{
  "dataset": "retinal OCT scans (Kermany 2017)",
  "horizontal_flip": true,
  "targets": ["finding"],
  "num_classes": 4,
  "norm": "batchnorm",
  "depths": [2, 4, 4],
  "residual_init": "zero_last",
  "beta2": 0.99,
  "eps": 1e-08,
  "max_precond_dim": 1024,
  "one_sided": false,
  "epochs": 32.4,
  "lr_schedule": "wsd",
  "final_lr_fraction": 0
}
Rows from block 2, named by matrix and row number. Rows with one number belong to one channel. Each number is 500 + 50 x the weight over the matrix's rms, rounded and kept within 0 to 999. All counts start at 0. Numbers have three digits each.
# convs0: first 3x3 conv, stride 2 (model.blocks.2.convs.0.weight, 128x64x3x3), inputs 16-31, a 3x3 kernel for each
# convs1: second 3x3 conv (model.blocks.2.convs.1.weight, 128x128x3x3, transposed), outputs 16-31, a 3x3 kernel for each
convs0.69:507561438437492436497529434462510515415470477548441534539462526532566559491409520491546627629538461518468471507485497540433407521552539486533513660488479467471446506443534552516546518567496557462505473473582541510525533548602481482558508518517515506508544591508484523436518507554470466402498483437513547484501568514468546443547452526580501471539504415500494418444555401556540515390540596478556498486477545467392508553442422478507542
convs1.69:460482506490550617509459529464538466521518401439445480478409529491556411554475492517511541430548455524534620527465523522404552506564529468421465454522529498497544477544447422475466588512477501525459545466474533447421463486504510518506493501535542545481422501503594524513523535626515487460579483517465556457572580483473437548539545494425412567534476558465443496452390508548473497495527471547498495513495488608557614482526469527557449
convs0.70:575454619467485501494501460523547446436456532483475533582463483416559502521552470494559476520518445436481514473419565499495626457549506508432389547526512372586450535473473524532496477501489530554563591522530419463531477517515474622386580513423600448529538516452560474504458474515539494541583382484536514448585492430602498489452513399451452531439525545505528492531479403501437480469467488533443436503511591516475543569484496484595514
convs1.70:551460451519406443555589481581552546530530457513501551560505471429585508485458486486477498459471487439641519399496556463486458582553533468542476531456516392557541441494540426484369562441509532416494483490531504626479593489500470423540536484486570532452492477521435524491545469567443513490472448547431495564491383436549560523558364603444492464529442570533507546457535397517474584439541545468589554572525519463388508530515519569397497
convs0.71:576486616565472542519476537483526562482531545604421514479415424542517450463454526517440483505536440527545505487512508525491518556497500555620462405601567488459460402435615416472481515513443494475456489613554444468509491609426467581547547367531469422483448463453490539453442463469515537499435473522425473529545484401531467385567497444555536477486459463483604608445477516538538547526512455487454618533513513542464628521620462469503579
convs1.71:515516530472487535342480617426514491499496537536468492520514530488549613529463497465452576482465482439526474556462552541490409576476519461518521542515574477571524464486488448449522449439450424479479478520465426496494444501573527497463483459483477464461488520485458473456595542449585514536492475473613542613420534541494564566494572538452505521439530516538396419477456500478509414569491533499505525525441521504477412554508564503501468
convs0.72:471462498448432532514518440490483515420429519505433524587430516523574421522615445578526485409415541518492532462490398396493460577508423497597522438486535406405463427443647458480466406481479437482485506478455486439490439503550646439494458491446485487530569432467486562497520553516483482482544510545558603486429486593502457481531563541501518555529539517421552495517472466480453515486594591477420469520500485496485480498523582423528431
convs1.72:538495451541446484508553584502511467584433416504509487489484502529530528592466505491566497494589434473504450557407541459537525486502445490522463458523513371512540562504455414473510544494495491470509494469497538555466502568562469535437497467531546563523498618518525431525447383530571469451480574406429472532495481621567412453466660646475449486458458467490419592575432487429478544510517481435626474509494518425463502466459587527575461
convs0.73:497428474447430509527566406513544542475537536538486582535384606408519514426451517578479527542484467463432460500567520481433437441507608516491504389454511387474543497450456480545446390464516439464429487525489431518533474486505568477493479448459459504542400485502463534409395552571495505467446506436551566558548478537447510548510442531496519519550460472432534490483477545556502470516522472655478531503564454547476566472497463492533516
convs1.73:534556501470543477468549441389478491510547505507517435520451576471464501568502464548464449468456468466502504542430443471439572543464471535475613571457503438579428493560464447460529538501531470445412553513535569411474481400518537556446475461486429478492478589508416485546531498559505469486460467394421521488574532523432466530509506464521547461502475477465537424464492431461486471479456428562542498493529511446521453528479492562523533
convs0.74:519453423487529431485529518462492497570442494487476471440496412467458428490541561511513512464490551467476578485478534444423411491568478452482483478535487495567461398500464501503501528452504488566425468509493601404495549473489570531521472478560425502497435429544518579535515465497519479529498408500476438456464456385530526540457497501506483474502527580473454423476552482530493491449405471589428426432456530428498544481471515572452531
convs1.74:476454474605527531613521361631452506428488519607489426506429492536553519498533477445510500474491531441435452531608464453526461526483494560524443486548595517598513502541514566373603479475537496509460398449500498491489543517475536523512503448469397516470485505502501593435453483450562559525598555426507599534574455546476453455546464541539455499507470583443496572506491477560545583472510549506590499487507519574425566460477507441538508
convs0.75:458522495547516515505595467478473501440525457527514540497457512570496585549595466472424469507559494501432554521437489526461453460478526491463520521463534443451468446471476537443541452506491536537591514459451447439441471520456500528466433547549472523462464480499547520472500562517468493532536508497466545473435511464523556517442421478483447446508423529474524459420467450564502472489439451555442499499480449472540521473553586481480514
convs1.75:540471478570475620458519553489494515505534488499527529460541475553467563594488446464428460511515470505504517445451564491628480517389572490462494459460543507528543490472485496502399541456506514491345428533484400575543469546507507542477538426503448497490491527437475546539504601578560551551511468552475532427443604448500531510468466486380501565400603540531518576554552468504572485519423549453544507453544647508624603458425513403445545
convs0.76:437561505453525506482452488504528549463480535441503542500445439475536467486558493463479526576526479507484499520492461439497518513518478576495525558386462481424626371465500585470465495493460374509517471576423509425510547515559546461503480470541436448475499451534499534539423429469485451517512528458526488542453575456437525437550474515493519429479579440495486498460406503438440449476436537445434509480451502497536433520429501480504523
convs1.76:515494569387562463406504502494560528487465504431582477435527523502444495542534463512492470488507592382424432489566502473482496399482568515494485547620469535398513592452529347534513477506494424515598441438555498487471578513528407490413516499511484442463495540533503459496490541498445426520473454442466548488513504459480543572416531473540603525516534582507509475446556461561527534506409470459611537598509590529476612515413586478505548
convs0.77:494581527459536488513480468391561498478496553535500535473535474523521440508472513453468428509437449498479480521386432620444520482400511538476348401533530508528522498495492511438409520512453555461461465461539438420536446469500529511449418469460543499521539479527541482508405432476433463378486491579477430497513522420492455460485525516489478507483491496523410589450483453496492482573419504530496511461533462556519485465517508456438471
convs1.77:459486524484515483387393415533624502499524507504441604463511509485546529501548489589498417441510411464468495487456554458481494517489523369445511523572506561501452508456477477508453522522438479442423479526466594512582516465544448528407616567506449476525617565543466457512398428557419447460452492567485483528502530515501555535529424500491570403581526388495521573485440601522461470447492470426473437507492508513368494534452544557457533
convs0.78:473502499488476481508530435582477509512469505492442438464489435476479533468495550558569423457496456421455524545585533503575548451480482402496513380426512519436538452529378603534575580437524409648541421485513570564468580405468528461429565506501587473450480482544521561496501638520478558493507495514542490465592495472462518487491475499463529533501527509440519486532482460486592481458597451488449468512433541536518483481517517365502609
convs1.78:494542510582483557536547524531512509564475498561508492506521496503480541497513488543510484551517529539547538494582434449518528508424490435496560493539449473442511464484558649399438454463465474467479472497492435488511439492505439476481527531504552578426463487502492504507503468577507477470522480474420588484543543576541487557497495527507580526540485478531439493481488518462473526469515547364553472505452578470508518516522573525397534
convs0.79:491496474472499440481528456547507429635529461462526522495531520414492490499540419512490434544456453530566483480446485546476504520482564474439503464481430528625511522571475358435513505492491413525547476465548548576504448471450541535456646477535459484445409465580646511472399517476466514530500491446483421516519488496518490509631447532462516586509545515531428527492579529481462506509489478523376464541490449496471620480508510449529488
convs1.79:569532521490484535418422455610554521527495517621493516566471532483536531537491523506520459362462428525436496400534417492442514467505452542511513479509554501511391471470490473544451476536505515604552503564552479503508357454496457569479504521504523477492423427536492456535534498466497448510469431507561539629587515415565530456542515568518520468553454492520454543567539546466425600503444568497464487556566611556585462465552555588547546
convs0.80:516517516470548620418531527603476518496524504488505488405554408486462443518454433458562550509615408597475508464488570507480540488477510489643455510572531452448448521486447483565462462506571413602629400490425554477480424598631505447500571480498532552516516494487421420553459507449524521533451480401465452487495593614566457541518455581482484530525518515401507451497523469512609513402510494459496435545497505480504512538600398475452488
convs1.80:494503565509577496453448407418454575546470487507487546531524512559471461522492554538462465582559501523578573505454518470503521508418544583538546636570471468457424493565549552530536563422505542448428491471535440621418565401403473573491390563532541471533473533513583593472431483570489503502524519477503588410488460516504493516478561525561474502536580479523531484468478493479483518516469440485512514511509492499460459475429568507493430
convs0.81:585461469510488472564480476590420650481414589454480415557543508506570530455495555433465499547490560436492453510477454488541489521546581583439411474489414456499523428466409450518551522467479620362544557479520508527490510564365387499611495574519497513419453515475490514536494485448482544437555542494509471528506522439453403515509528471619482489580519513461483419548579403494499480480489439378514504493506505534529409521527538505449510
convs1.81:510501446505555498457422484487432552533561552484537452414488393513485488462486496492467548527486560495418538541542522488537511512447452502464496518471533467541493431598469459453615477508440341545462508527492522490524440476562533463504475495506482456513528441477558417596434474517498511475435507528557440584522441370492517504502535521430533557538457593482515457482488469528457535410381474531588473506546530543456449487498555485485491
convs0.82:509473562524522476478455550471485443427543428486512502469432400486523497631550435438574409546537594501475457467465451448636391526555463454483488501491479475500418474570452405579430485506525522541542479496485507518498557492544500480510488445469492551560454578546513450556501476535609461478489532554445566448553505517575430510506557400467409507477597445556497427470562505487440474511397595511412553433521459453457639386497572521485571
convs1.82:525417477574537449440533470630480446509571501549460489494494468530520585521498541408491486456482474467547475565413557461439548629400478487498465508552568532511401481479536445606487482509522482426422549542511519438419528631577513442501520508497489460468549546509368438425445532452526543506462459480488480562486441597466530487576418417533432503522534496344494566521538462456495562410624508562468489486507441465454609477469466613521555
convs0.83:484502514523512461494479490488470460451387542554547443395391517553496414532528497542516508621538517529642443535557533553435527462503512537447494480487532516475572488483486453477459532571577467543517455461457402465471542465577541478545402392655423586544546448480483518578504493523486487559458514502547483483494498511408454536485591478576448403530503427518486486474451484561459446499485500525342455520602470493500503485487497393380458
convs1.83:502489532582551493387501579499520512442543428534485459485483446518572513509527473528574523483519514508513473460469573593442422642516439450492585651421400518483505531443482498514539397517629512526513533433472525470542363564455542553505505543492509437554402526455456543523519400536475532478513431486527484463549524421550609497471529534537493499410560477478442595576463479438592467544412506456466450569536470482510545428530412573501466
convs0.84:553571446532518525432546445469470394541520526488441552450493493548467568567414485544501514576501537540493520385504527432432602561500463583502528447474535550503511439581470311563496521386570520539492496548536476537523455570545523471527596491411422514530556486470543364490414535447570446495525492537431501510589583520568595504543571539399451540421532501534452558461423411536518424515512489558498514404523560472582381532571560454440405
convs1.84:397429447550491571545468414450444525488414497448482549491471489469518550540519542464564526521420506507588483518531493471459630593529501562519431520556575523463509411521474536554419497484512495512520514465501569554537604317470503513533405553507537546464478499514470613446425442438540521434515482541464487465561417530537468460528491448535475428509488513468624381492489447611489520447439504498523451531490470548470439560505509555489539
convs0.85:511528486562550361547473521464602482532525466466522439486418480497497454504512440483509492551511511471453464460508482536458499484424427498530409501448541541564459509467563560478575503453414525622502445511446426498582568465593434485504435447506506532466445466473438519537507498449429533435541453451561442532520522460508412474460451440498466537473443471452454532506411492398493552479439583465452498515491500521460534498545414507540518
convs1.85:512468467513535479492464583477495530577542531541475542535483540478429479529540481452552521478486498524525467550558441447542457499427530435438430405507568502487561522486452535554481526510434482472512520565509404452535543436614477434443508533456493551427483539454480473537500558510504460446542502453380537574594509569565449490445429445506552519521404541432481517436567430539543615532540509506549568491465460535529527380540515531544347
convs0.86:472465479508479546523514486416524496466527566530565531499588618596468489500460355409417477523537488483472476470563553499476484518502449536505535566456542457510494565493520471542592448531503546558525493518457476508516373481508538489465502443434463473426471509571553572578502471443470571496523483568515441542467463502482536511461477545604531493468539435503518521546611414538508461479556564455563401558343568558515574409509479507551468
convs1.86:521482530456436465617510543554569513572453506418420510468526535504432566532414465486508436519572533497443455377499454486510506499623390474441524531460554458319529511445513474456523462548449539430523444545479497382483506473527527520577507498490456463583480559521564531500492507493497467529542389575541453531517493393505472559536532466537492498548593571510544570556465488531442489483669531454562543595438577556543483448527497569581514
convs0.87:432464620537442508421471480452603484458574436473446483480465413473574500527461437539583443462487414584521507460491538497487396454500473511539419548523446465449494447472531542485489412492471488467521438470552587459422539465509610508430470402548444449555492436485478516549552474432494485450416484477497571464456394465511461455548512409536453520497522500484545525490510509542567487587554465500498433595386420461566506520548540556609501
convs1.87:483519523529510453624588581409462592595487519449497459548478531470526487494491509428522494488561460409475523452473587530520477443541486512535463511564521516462583552432491417573518560486380527528529501478512459490502584497442528503474527441559469478540443468491520567476496490529612500467499433544532413501408528453538532484568440504622525466512448485527566438453532446505537562461491488426522521502437454425506467439508516471627537
convs0.88:503523492469475479565493507583426510517455476469517512571528476494559487567488483524426549441479507475537485426496422433576459579429507440486556476445509526472478464537518540439454455491563524507494522433463557518502363480543529489434468444551506413494481557420563459499477484500468428452521514562592472416369487475510528610520534404464488538460573488530477476459443554467514464492534459553462500552570466557487622570485541591454533
convs1.88:463494551566494504472464429445422475497553555619497560497481436500446494500572516485584525515474413485439500535464430486493494502461513436512547491478544573394470535424544439550538438574546477479424440508486535506519483501409467524449525536504469499421426519530524537516503429548497509489523529488485531521550535429516492496435530564473469464504429542539442433521529472485472524468482410492475529462419507539524473465529449488535470
convs0.89:570485520531532529437514447532522489520502524550509502490489446441565432518600436538526529523511464469436489472463510496589400488494542513518527461537533541458545474505574477562460423518481439513525412526473554456379528457472501502451434512500498537513496519591484375514600477463513508519483423572548571427482537477501462446503444437549344542597469577413494416451480459516580445557527505647478606445520525464489436469485479563517504
convs1.89:556511585579519453467511529511491505522500492566448449464541469542443493567533463479527536424433456498536557539556473477567501430543546505403533549365505504530513459473509500463566434515606517464484491470468526474475489470491477456452417475506475448534423521516422521508489529516493472524468541471546569540380499542468406405468506494523461480609490584437568500427490477550468499479534570432475469504402561320511553562446535493534470
convs0.90:480574661463417529523517418512541562468515481507456561541462435489491523464571426516432497473466498424454579596352565471466529503527553475608508548542499446536464459417527451436509487549449485504453520474440443580516513431573530463538448527435508415478366464470599474534416465552533473519474412579435497513483511543482415533489533479579504443538414492511507516517519488594502499460418498533419499606508457423510577488553505510449555
convs1.90:462476519623469494493483539492457421552494490573516575444440521529529521452421568535483454404494437520486555530443654507464454496654469476483507409601519456555538476520554522500482492519470474441581566426465461485485483554552486578493399472587600534508471496456478556433466512565479325478430469539548542447462501535496500542463439495520487498542439475515487567500534502453473502496496343527568433398497542530475457491582468543561464
convs0.91:473499506390445466438500510471520446526464418590430403508433539467530437532507428490525491524468511474478491511438520521460474550486539504524406417595491448466492406449570562543402535604492576580550458476497453535501524517527575446495452534449587487457457626475590475508550528492552508463511421459533536583524376531504446424433564444532469503435421526480473484482544493507519525572502564482528470497500530478547487504530488418470528
convs1.91:536549570378533512487406375594595365495549578548528496468561520502491507454510455394525531477464442481482458516513537443433473486540483480490563471575451394624488511453570348520472410454457476538485444469468600547478550573526630488488554509538405456499535522564423494550444456571576496524521537524527582518464556513490481475605483513540501501492467508565550532512449488499499566484423522524470521493503445447503515531517496515453510
convs0.92:466465498521579450590516573494548506509537514478369523596483537527423482509443532549453448522530551406615545464532586525446547474465479420482489534396513428551422591421550465540547517524531429550554465632544546553469495519470599463393595509570484439496443532432481481430451521497408452537527492604602484534528607526510482531470538520435526524423502496476478522470456494572428476400506438512576429543438528511505398397505518388596432
convs1.92:527452485481578555534534494510592434465386496479440634537431444546458449467563604489467542520478518529474498483561424521392463415672436465467515556507594539485442510631448463533416492563606489438465515454555470473486364483567497538517494484543484523530511422536492542450568493435545515527443583512418429470518483493509547537484456440512537511471572528533579536419518511490468578366494512522482496546534499439475524564477488571481560
convs0.93:434496437507501589460550450585446603575518507507516578438456530442473432439440569497468423478450428560422375434592427535467472506552565486536509497464556540401549469557397497487512437517492570429551477490471485553479478505475546434508614461564474585454467452495491537434535476498452503434566509449505433571519540490491547426532504467471435501509529453449452406433471502609542491554412475482692492496551640558451525518449558430528411
convs1.93:443459520447452457543512487523529519568462526463517468478570505551495499473504514457558509404557477573469431506398446419576401546502513525586448467494454394446635433581412563436495580488486443500412536500513425555482560510535464492576447520540539450428568529536619536462454473505499421494470459440456438498547504590563468479463455505509459480502477469599552456443501471462515536557513490533500535521573590489492508505504500527423489
convs0.94:410602469529461488449475606468491494462481490515472386407597558517531440531475449449463463477477561493473486510583427480454468624450503558517438429493588619483511477532461585462500477502537524471551476501532565537585475435510517464524513524573537509530506493527554577504541522549451454394525523590525461433474523517455497545426505472460551514491645504497519423595462464492587495491642552480448429517466524572487505464413454432523474
convs1.94:504502539491556499480572610500474575478501565533530523531478450508613479562543478479482478557525540594556560511538503560468522547550386413552400548463502426449607505459531477541527507478458455447479492515408527453561569503581572541460523514453612579513533518465545480463466547506424447502543468491490529492455421465505447460529464457539550537505590522538518568472494454491490482488606419475488463531535445535482403503480440516520565
convs0.95:482498476503494522442552506452514478407508546450521462445476591464492512479479548515455520574462489417435431461435488429467609527612459461496492539517448514537565461455512491466449534543445594401447625460402568460521575514477419504582412621484445459592374534449502548455404483488536521486520503534531422510423503471509479466536615448588468445566491463525509391546466499495588466486486471466517657523512487548464516518463471478504386
convs1.95:529495479521469500510512429394471456544479588524554580523500547458480494471550485569461493516389528495514505479525549532451502496539515532471474459587550404479412510521514434491501461577465453506519578432461462508536499474586529447533431484513522445449494540542445448424482550520487483515438514492481599581474445517504510470481553461572503484496468495405637483406458492442542517544529494442612540569509486480463588485476511517577497
convs0.96:519560513517522522518541460485572512439645482519599482461526454518533455480516488516547476482511447547493591361511531444517455526428521445607528514542485445621495547379539518449504464506490505583483503522547403492520525530507453531501463475540452526439454524577591458507478587523515478484541536536490453498548518459494520471446513402471473460353408532485451530467481440541432456525407467504310538505532466586455532485473487468537506
convs1.96:477575521557464490509531554416499586518578512479493469501537508444460451458505524538553451437407521501556458499544503404492472618467503516553476538512537550463443540420508481407503512509621381502507440453488416446522507605420462563548570474514548513535525559538472499522480509497564547496558423515486520495442472575577546521430524529415461546472655496401449504503446549419464519555430542463482494475472510434527560480481495414522523
convs0.97:494540480496526529513372549436494480533460441556552501446457541467486599474513507471534498532457529528517503445414484519484496502625485444423605566529531496477502492411570504570398483500496488508535447449558421467525544497508523525587564474481516373505448488465505569590477442464554493520562465420492589449434473535439474476519388468420534415503552611462465416495541436482507458599433479456541490434527481549403551463436464424556568
convs1.97:487495479498481478498573514492476571526510507458540528540479525549506499374488525509445598444545528491475453430484501569454625514543462567516451482541439503542585456534497551511498509587426427452473566487463493503510521542344558437521514460489569533452422486487559548449457504507566473392520509505571432553452477459496502517552533568527457448539585467473582457542476537401469455521517521456462479376632535515565506381473475543425500
convs0.98:571510448574489481519520462463504499577497463494502537497522436475479448538424439485473481575585550458531480474427517501424546462568443487433523524415470557458598513386463436562442481475441563444540448475514482510431397476449443542468578528521428471485498524531599495494460526482565549482468466528518507479433546436422514474526508515577537556552480470498505516465480479547469429492450498469595438434565481535524431456532478415500503
convs1.98:482474515640540554502477527423517571503466454551568412538522473460478426524499554510529498514517486548523450474470525474584494426502536478468544502425473486474541402497529512429495411429509491432489544455588496479416449477463471521497521438521558496489495495483520514544456471564516517499480509502495426490489493631486438494495567519545557472483598540549599420497433495438349471468492486422435554532538477511552528393468529419501564
convs0.99:536482493551450523554534443503557454546522575505423580487551502470517500452474574483473553491499452466468454393545549566453475533415488489449525553572529570456482560396482518489370475543601593483430527433545542417475501475446477476507588491399493463426436508511489530619562439505450507529488535486539477475496513471545494550454508522497514443552591438462499543408478457555433542443447501484451512497576443517549520573581549556539494
convs1.99:499557376412437502488509449424484405486513495581558495506537549460448456493568459447468492437426463469590653541500539521466456455588535508447524518530408471566528522538516503557514522493513537550539498471567536581466527547526568460483556513400468600456527509474470442560542483524489496570502539523504330457499456490516508466545511502448553465478424522535511530514477432513475496448538506469494469539564474481376493505491485473517606
convs0.100:536450465426469499439484515452383454471490545532556495575431551434585485466499573486506456471468431482525496527564466498514491510422544486498364614482442497485541486563580563444537406457606436570591531447488455530556429420559443475512493508554538539556476544517437466521562614512544493491502526495459453511552474392464507537527557491448502532445603430437544417496484584479559480520552557531508477532487498452421550406511435454506545
convs1.100:499484530493516478509532415466495443537434498473461498488479461480537536513527483555462494426499541451466441507515452555512506484527476425489538515456471438449504457477571569514549527663498520480528463550462507438480421515420496461510496501478502494612438514524408426483425515587483533493454579539492554463487383472490490499485472407523533484513448415508463553487452634462522473596501601523520490489540471517452570431467479434559461
convs0.101:478464481572503507552533500506687416544468511478508523533463510476489415502433523474480602543537560513509504539478539458448589456555471528548455368656420489520480584423499503580423491423470419532516547575487507474464435574507466524462545445528487504410546485540550472578584548527604514484508503540445528485438531429583518543469482436453478467423471479525491495525550473500531571479457465512405547455462467510483518455525544498460510
convs1.101:545506380461476508523462542480543465488452472503517535470511479507507569465542440556497544499562567546466528407503553509472519581505445557459540596505467581577341565541494510520519501451433544389460491432557497506544548434567561459546446566493518529484501462586442535454415548610510390496486556501452497418522498486509576553409398486417500556560478490456530407468393511465485539477577561510502492513567391500509452531522533513508582
convs0.102:433521442446545513570513550509580575495531484629424568477477509504413561464466606419444527457519436505522526524550473504523531485464512472451460494503510532522414541501458461504536510504443473449491530487539494463443535512436561499547461608409488499467401517444533484413444475488473496453415479494527494453395541431568488458503581486587467487412535499461472444572486489495565524548483399516531409472566506577418579484545512560488500
convs1.102:453410523446457521582585578484485544467416473480572514446526536479486501480511540510507515515438507506477527479452459624491542380541463482506481440416465456597437467496502531539444586471511510438486531480441499484543534471488528524514455448487529443523542465454496544525502493474495459540517496460515451492531517481495495473479533545519528455439523615447503532488468453535557491531508552494492492518570577505475504468456507455458517
convs0.103:519510554545476537495463427566510425495495416518417492490519475462458618515430470547604520534469508529506450486631463511571453443425554487449547504486528541531402556517485548494513484492391603551478490585427507536448491434531523445551445575482494492462479461519539489457580497485437529529481447441512514408581484398531474477474496451413463562485431438495557485478521557580522454479442493480428556545492477482384420645600507540524530
convs1.103:478502422510472451481485464473462410543446545489541478521494524563495515497565539422527466462549532535511409439479500441442583481548595595458507559540399489494541506477543524588621465524509619485420489497557570519463500505486423493508503528398471438468538521490480496540507569531447504545529467442472434410509507541560500530543433520514502515547556444517492540536488495584417580459467388556418562477573447499539544579589400529539418
convs0.104:459426480576480506504503444521400410554615450573525496389444512505426494428460654494511456498511506478531528546484536468536527426427556498450563456473508466603390494554456532460474520533545583519559561488411431531447519533504468508405462567423600500519434560476493483499538557510526481468539521462448465502569488485521531524534409430377506565445506473572503530517464562514574459524484466515553529519563541510427524547401442478535503
convs1.104:510543520396450515484562509540508598525449526501442517476424501466597460516434505469605543477516538522453435488509508534447497506579560466490446514480490445447473398424567522445453450593514496511477564434487483556554625640548497501564429535520409522497490433519440487532575491579560465562481442485640428595500441494445599525486487586511508499596438476485576497531573502565515511510543498521434443600570407487392562602564516621447564
convs0.105:460396510508421500487511463528466494580553415549512431513493446544581519473591555450385479534371390532442556558386445587609434563498466499524403455537537440487513451503485482592478594574533597559522540454595453531526498411549539542600512514462437503520551485647489563637496527463491525419565511492488427462439490576476511521482479520441494531543393548432478563472451466493533529528420555501488440514582486491520462476594538384434609
convs1.105:531500445462477477491504495475503503483519477468549521494551463660475587575535596546378544466465489480421459600478450449486449581441534577539529546589463437500498496477407613561544595433583431578502515457497524617487391523478565438510469537526570549477499484463510407490540446444474540502448531497531485463432448588436506538526481526508498480564553478482510498495492500533515467547465458541509476435456511498514428452523447534542469
convs0.106:446513515555549562546489396462446525500353481450473512446542530512520512468503478439529456555469482519511414473563509579542530557395452531478585437466595638437482489561422506487478559590523518434502509476441542539483570526527540476448565486556507453353536509466571532535522498433462478529436548523470647470524508517457460460444389487477464470521564527524539488507495471343401570511514405565428563643456438473571498469478428521438535
convs1.106:516594523542506519538475554463458599542553444517490433476555523461556514503504430492560494445508552515562490488482499563486496428477562503486484505440472496468498501452476427527524494425446523631557442549538483571633497558546530496502524493534413479539479428508464533592576547605491568396482524494518443473404468493600517550488504487492494533576459493446541516421514524486463545533586372547421513370500440473480511551548476518502523
convs0.107:434628514463500510502476522660499526576510573544465526379569432485495593499576464547586563493512558485481460601487581515477543487413406494524448526540468486532475450561422529530481510431459513444442547486431453517507457553458500521566477354479489618549479379561541489523507443497527491444509467513464539438484553440526517523471516543522578497546526524521550539488486512542507497427554499471632546438438482473510541457500536474597532
convs1.107:510521486506491494612503477519546527555489524464507479518537479520444449560532383481549463507496472465527513478558546556404459465613539547527625499513460481583534526505454486497482466407534469485498504468454428520452425363441493542570572514562526570566533475508586591519484487422441518532617429489575418546574509484537524580556546503515558556494463477473462519526507529519464512460509388475541466469473471532435548459482509520441490
convs0.108:501516419466490480484600599540562505552423504481478461551487479550433552411437642371493453479479450458438520515405492473522600424505561529503505492522498540395531498484465536598428550457528457575490475462475543501421501457519511495488556527398525488484586472529515488523478508478547531454474464509479464454573433473416566576530501469516517483484474431487491479516519435503545483495504469487487488541444508511522493511493581529495490
convs1.108:511510527604566443460568347505498574525468442558552538492511546483609428394536451519523465446514573475436478457461513453557483573402541500450501529586563529528456619441440519483501570391479450507531568487541463520555605486491584500461509454555455403540454482531518522559561503545522408461493507509417480464462565494585455548514535560492489445644429438319481453476473492526543500566497553476529494442515442507524475504518546488494545
convs0.109:517518546563552466577459451527501519492410450511513498436504437418464535487503480403558505517456489578511509441532520531573500564495503522504457596496378503486459444577455483479463540370507526430436596541561465512469486517392527554532572439555489522460486457429490460536511414505566477554540574591503455542483447535554495458382481496510417560487516642445490433492433397461425386561521584512517508515444537495550491474433514512532520
convs1.109:558461512522578468454436531558440502556552458495449526537449484493493530480501447544489474495510559529470512529500532518512437469547500503590395536567502530489513515448514446391542563522528579500499514389436503503487533518430508506479422475512512596600507420500531489485548577441489561536535446502581502490557451584457448477520528580471504509499647562535373571444508497534397559493570493550540447478541454491506531495575541532456491
convs0.110:558436469416451473536518456495484648515451514496482487494523460490471434432546494545466478475478551505495536547466510432506508467478602572384411454442619455460513579524549673453441487515426491487474549520506440483517444555481419500435454513496625549434502552553463499463562547454482409442567529476484515430539486505508454436422584534459433562510480526553526452459519546441535536572542511419454540487465536502468379464525496529504494
convs1.110:467483485444514520515482575537471534539493478471520474484464475455495531498581454433517442475524491413525478547437518405478401593475543538454539415487451444517520473454508514449537530545456392458470368578499453512492491552456479500418492577392530527521511596525525489498499519611491478529472582459524488455535531520509476438465461477477537489572483541529606629555544449504495444423436427550542543489447509587376528511296432487468535
convs0.111:528529570450475569420458482512470501474443487557534513521505472515501540601595338539485569429563455488407535416505453481643472439571562523563470437551514478480485489592395457439502578491429469504526542432501477509497468482494412579577484460478475473440501522518539437498471509485536447437510483534550508515550434474443532555565488416470455579508530486502407450485524609571533473524481592381576542496581370506506574531504506465456511
convs1.111:477526452531486513471463554538444601539410544466563495528456521514513447422500544591421537482479495455455477493449482425505506470423407586417494486503535453407508587461457449440606432554488546519485628518420477500426516522413454570542449466463507462500405515599519487568462488552465520468494519453462542507497560500457496497543493456538531478455477465436528611507480541477455557566536418513504480512462495556557416462560530579562506
convs0.112:446516580475472511539508562523545534492478515505522496419409521510500467505509404451436461569520492456515506482589511449481498473501500544516488475476527571451480684512447532451442505499523465540482439510450531510604568493502431485476657489474479509447448404423518628538533574540457473502491459433478451464508570570436475527429503516498434465447535486469489496457482474488503530482513499597477553477556457609465520448575512441522527
convs1.112:494554548513526457447399553450493524444498517441454415538497538594471483515528520462451520568562512506504549547524447565490448375508575449524574499560433451443566518452387531442444441525438515467506535501469573538561582493417477466480424533481527553536447557558514441488561455425490471465531448597473443528392541503509400502436521548466501573447501617547459504512463454454470474569483416528471439533513504487500559425444452391497448
convs0.113:628580441429485538488419504448468522419524493556517430504462488468459509430432466517522512499504455477487494502489585474423562513480570486434470438530583572382588510429545447484436499467569429461567444520610433607527539457508487458591439501544476484441600590483579509493606567443511556478498495446530576528379456537549500441511489383489474448430453600552446566502477566532504517433491574435591515412537463425514542497489488512575382
convs1.113:408465470456562567382520498470464606446499480500579514500522458462559484452476483490539494494602497546557542462490466431498486588508482488495466420507629469458570416432410532518489486503310538591490560495531509467423571531520552507479515536523530524454524507553507560501541491512532565466516515452595412475412446532496528456564504483521512524549556490603552520497423453438437500478522493488512427501493606552579341526456458497448494
convs0.114:446454475494443463573467563449433551527506469494457426429480544441577581574466432548541480478469516526519503453466555503606524423504427531478478485525466488481524441525559492480652441507496480598487600472395532505425493503489474464546535556525400498502515510476496534515506482535460459541440535564465537512576538550435532569541514522490532492554524570550437533497523555414519429530503479404510559387482502473516502466508467494433502
convs1.114:450550471530526467438518506512542448479432534494508415455541471503490501461421490539459526402472545496460478470539455529399548486509561436631458460533565481480456401530544495503464495494492640562442494460492563496546472410428493545489465511449556533494527538505427540514499530514573489527436519490440459570567502575465480473547424561459537534466493402540481431534425481559496572523453393510478618487529450581535516477509541421447480
convs0.115:571507516560519477530439524499518469456456558459564536571443512423474520519454487514571607522534552587436399472526441424465525523424478523465512539550536488530390552490429466463544499477486501423500434472483499523464516536517493539460524598562549503419508448522512486531498451552520487523558520482392376471435515477545565620460509579533528485416487440417470422481450431445485481313481457484509533507578381408491453575527435562456506
convs1.115:540487505448529478554425555497532488472628499541446514559539525506473489482466504430545504514489471447518472533555479493544547332415593560517596416625459602484502451480525514451495505534497443525501513525548526538510509437525466542510555503506421603459437546527614456514468511481393531415477484490541491567493572547530440502470485474498509542545594546550470545457500459503520428545564386513476530490490506534490542563505534403564465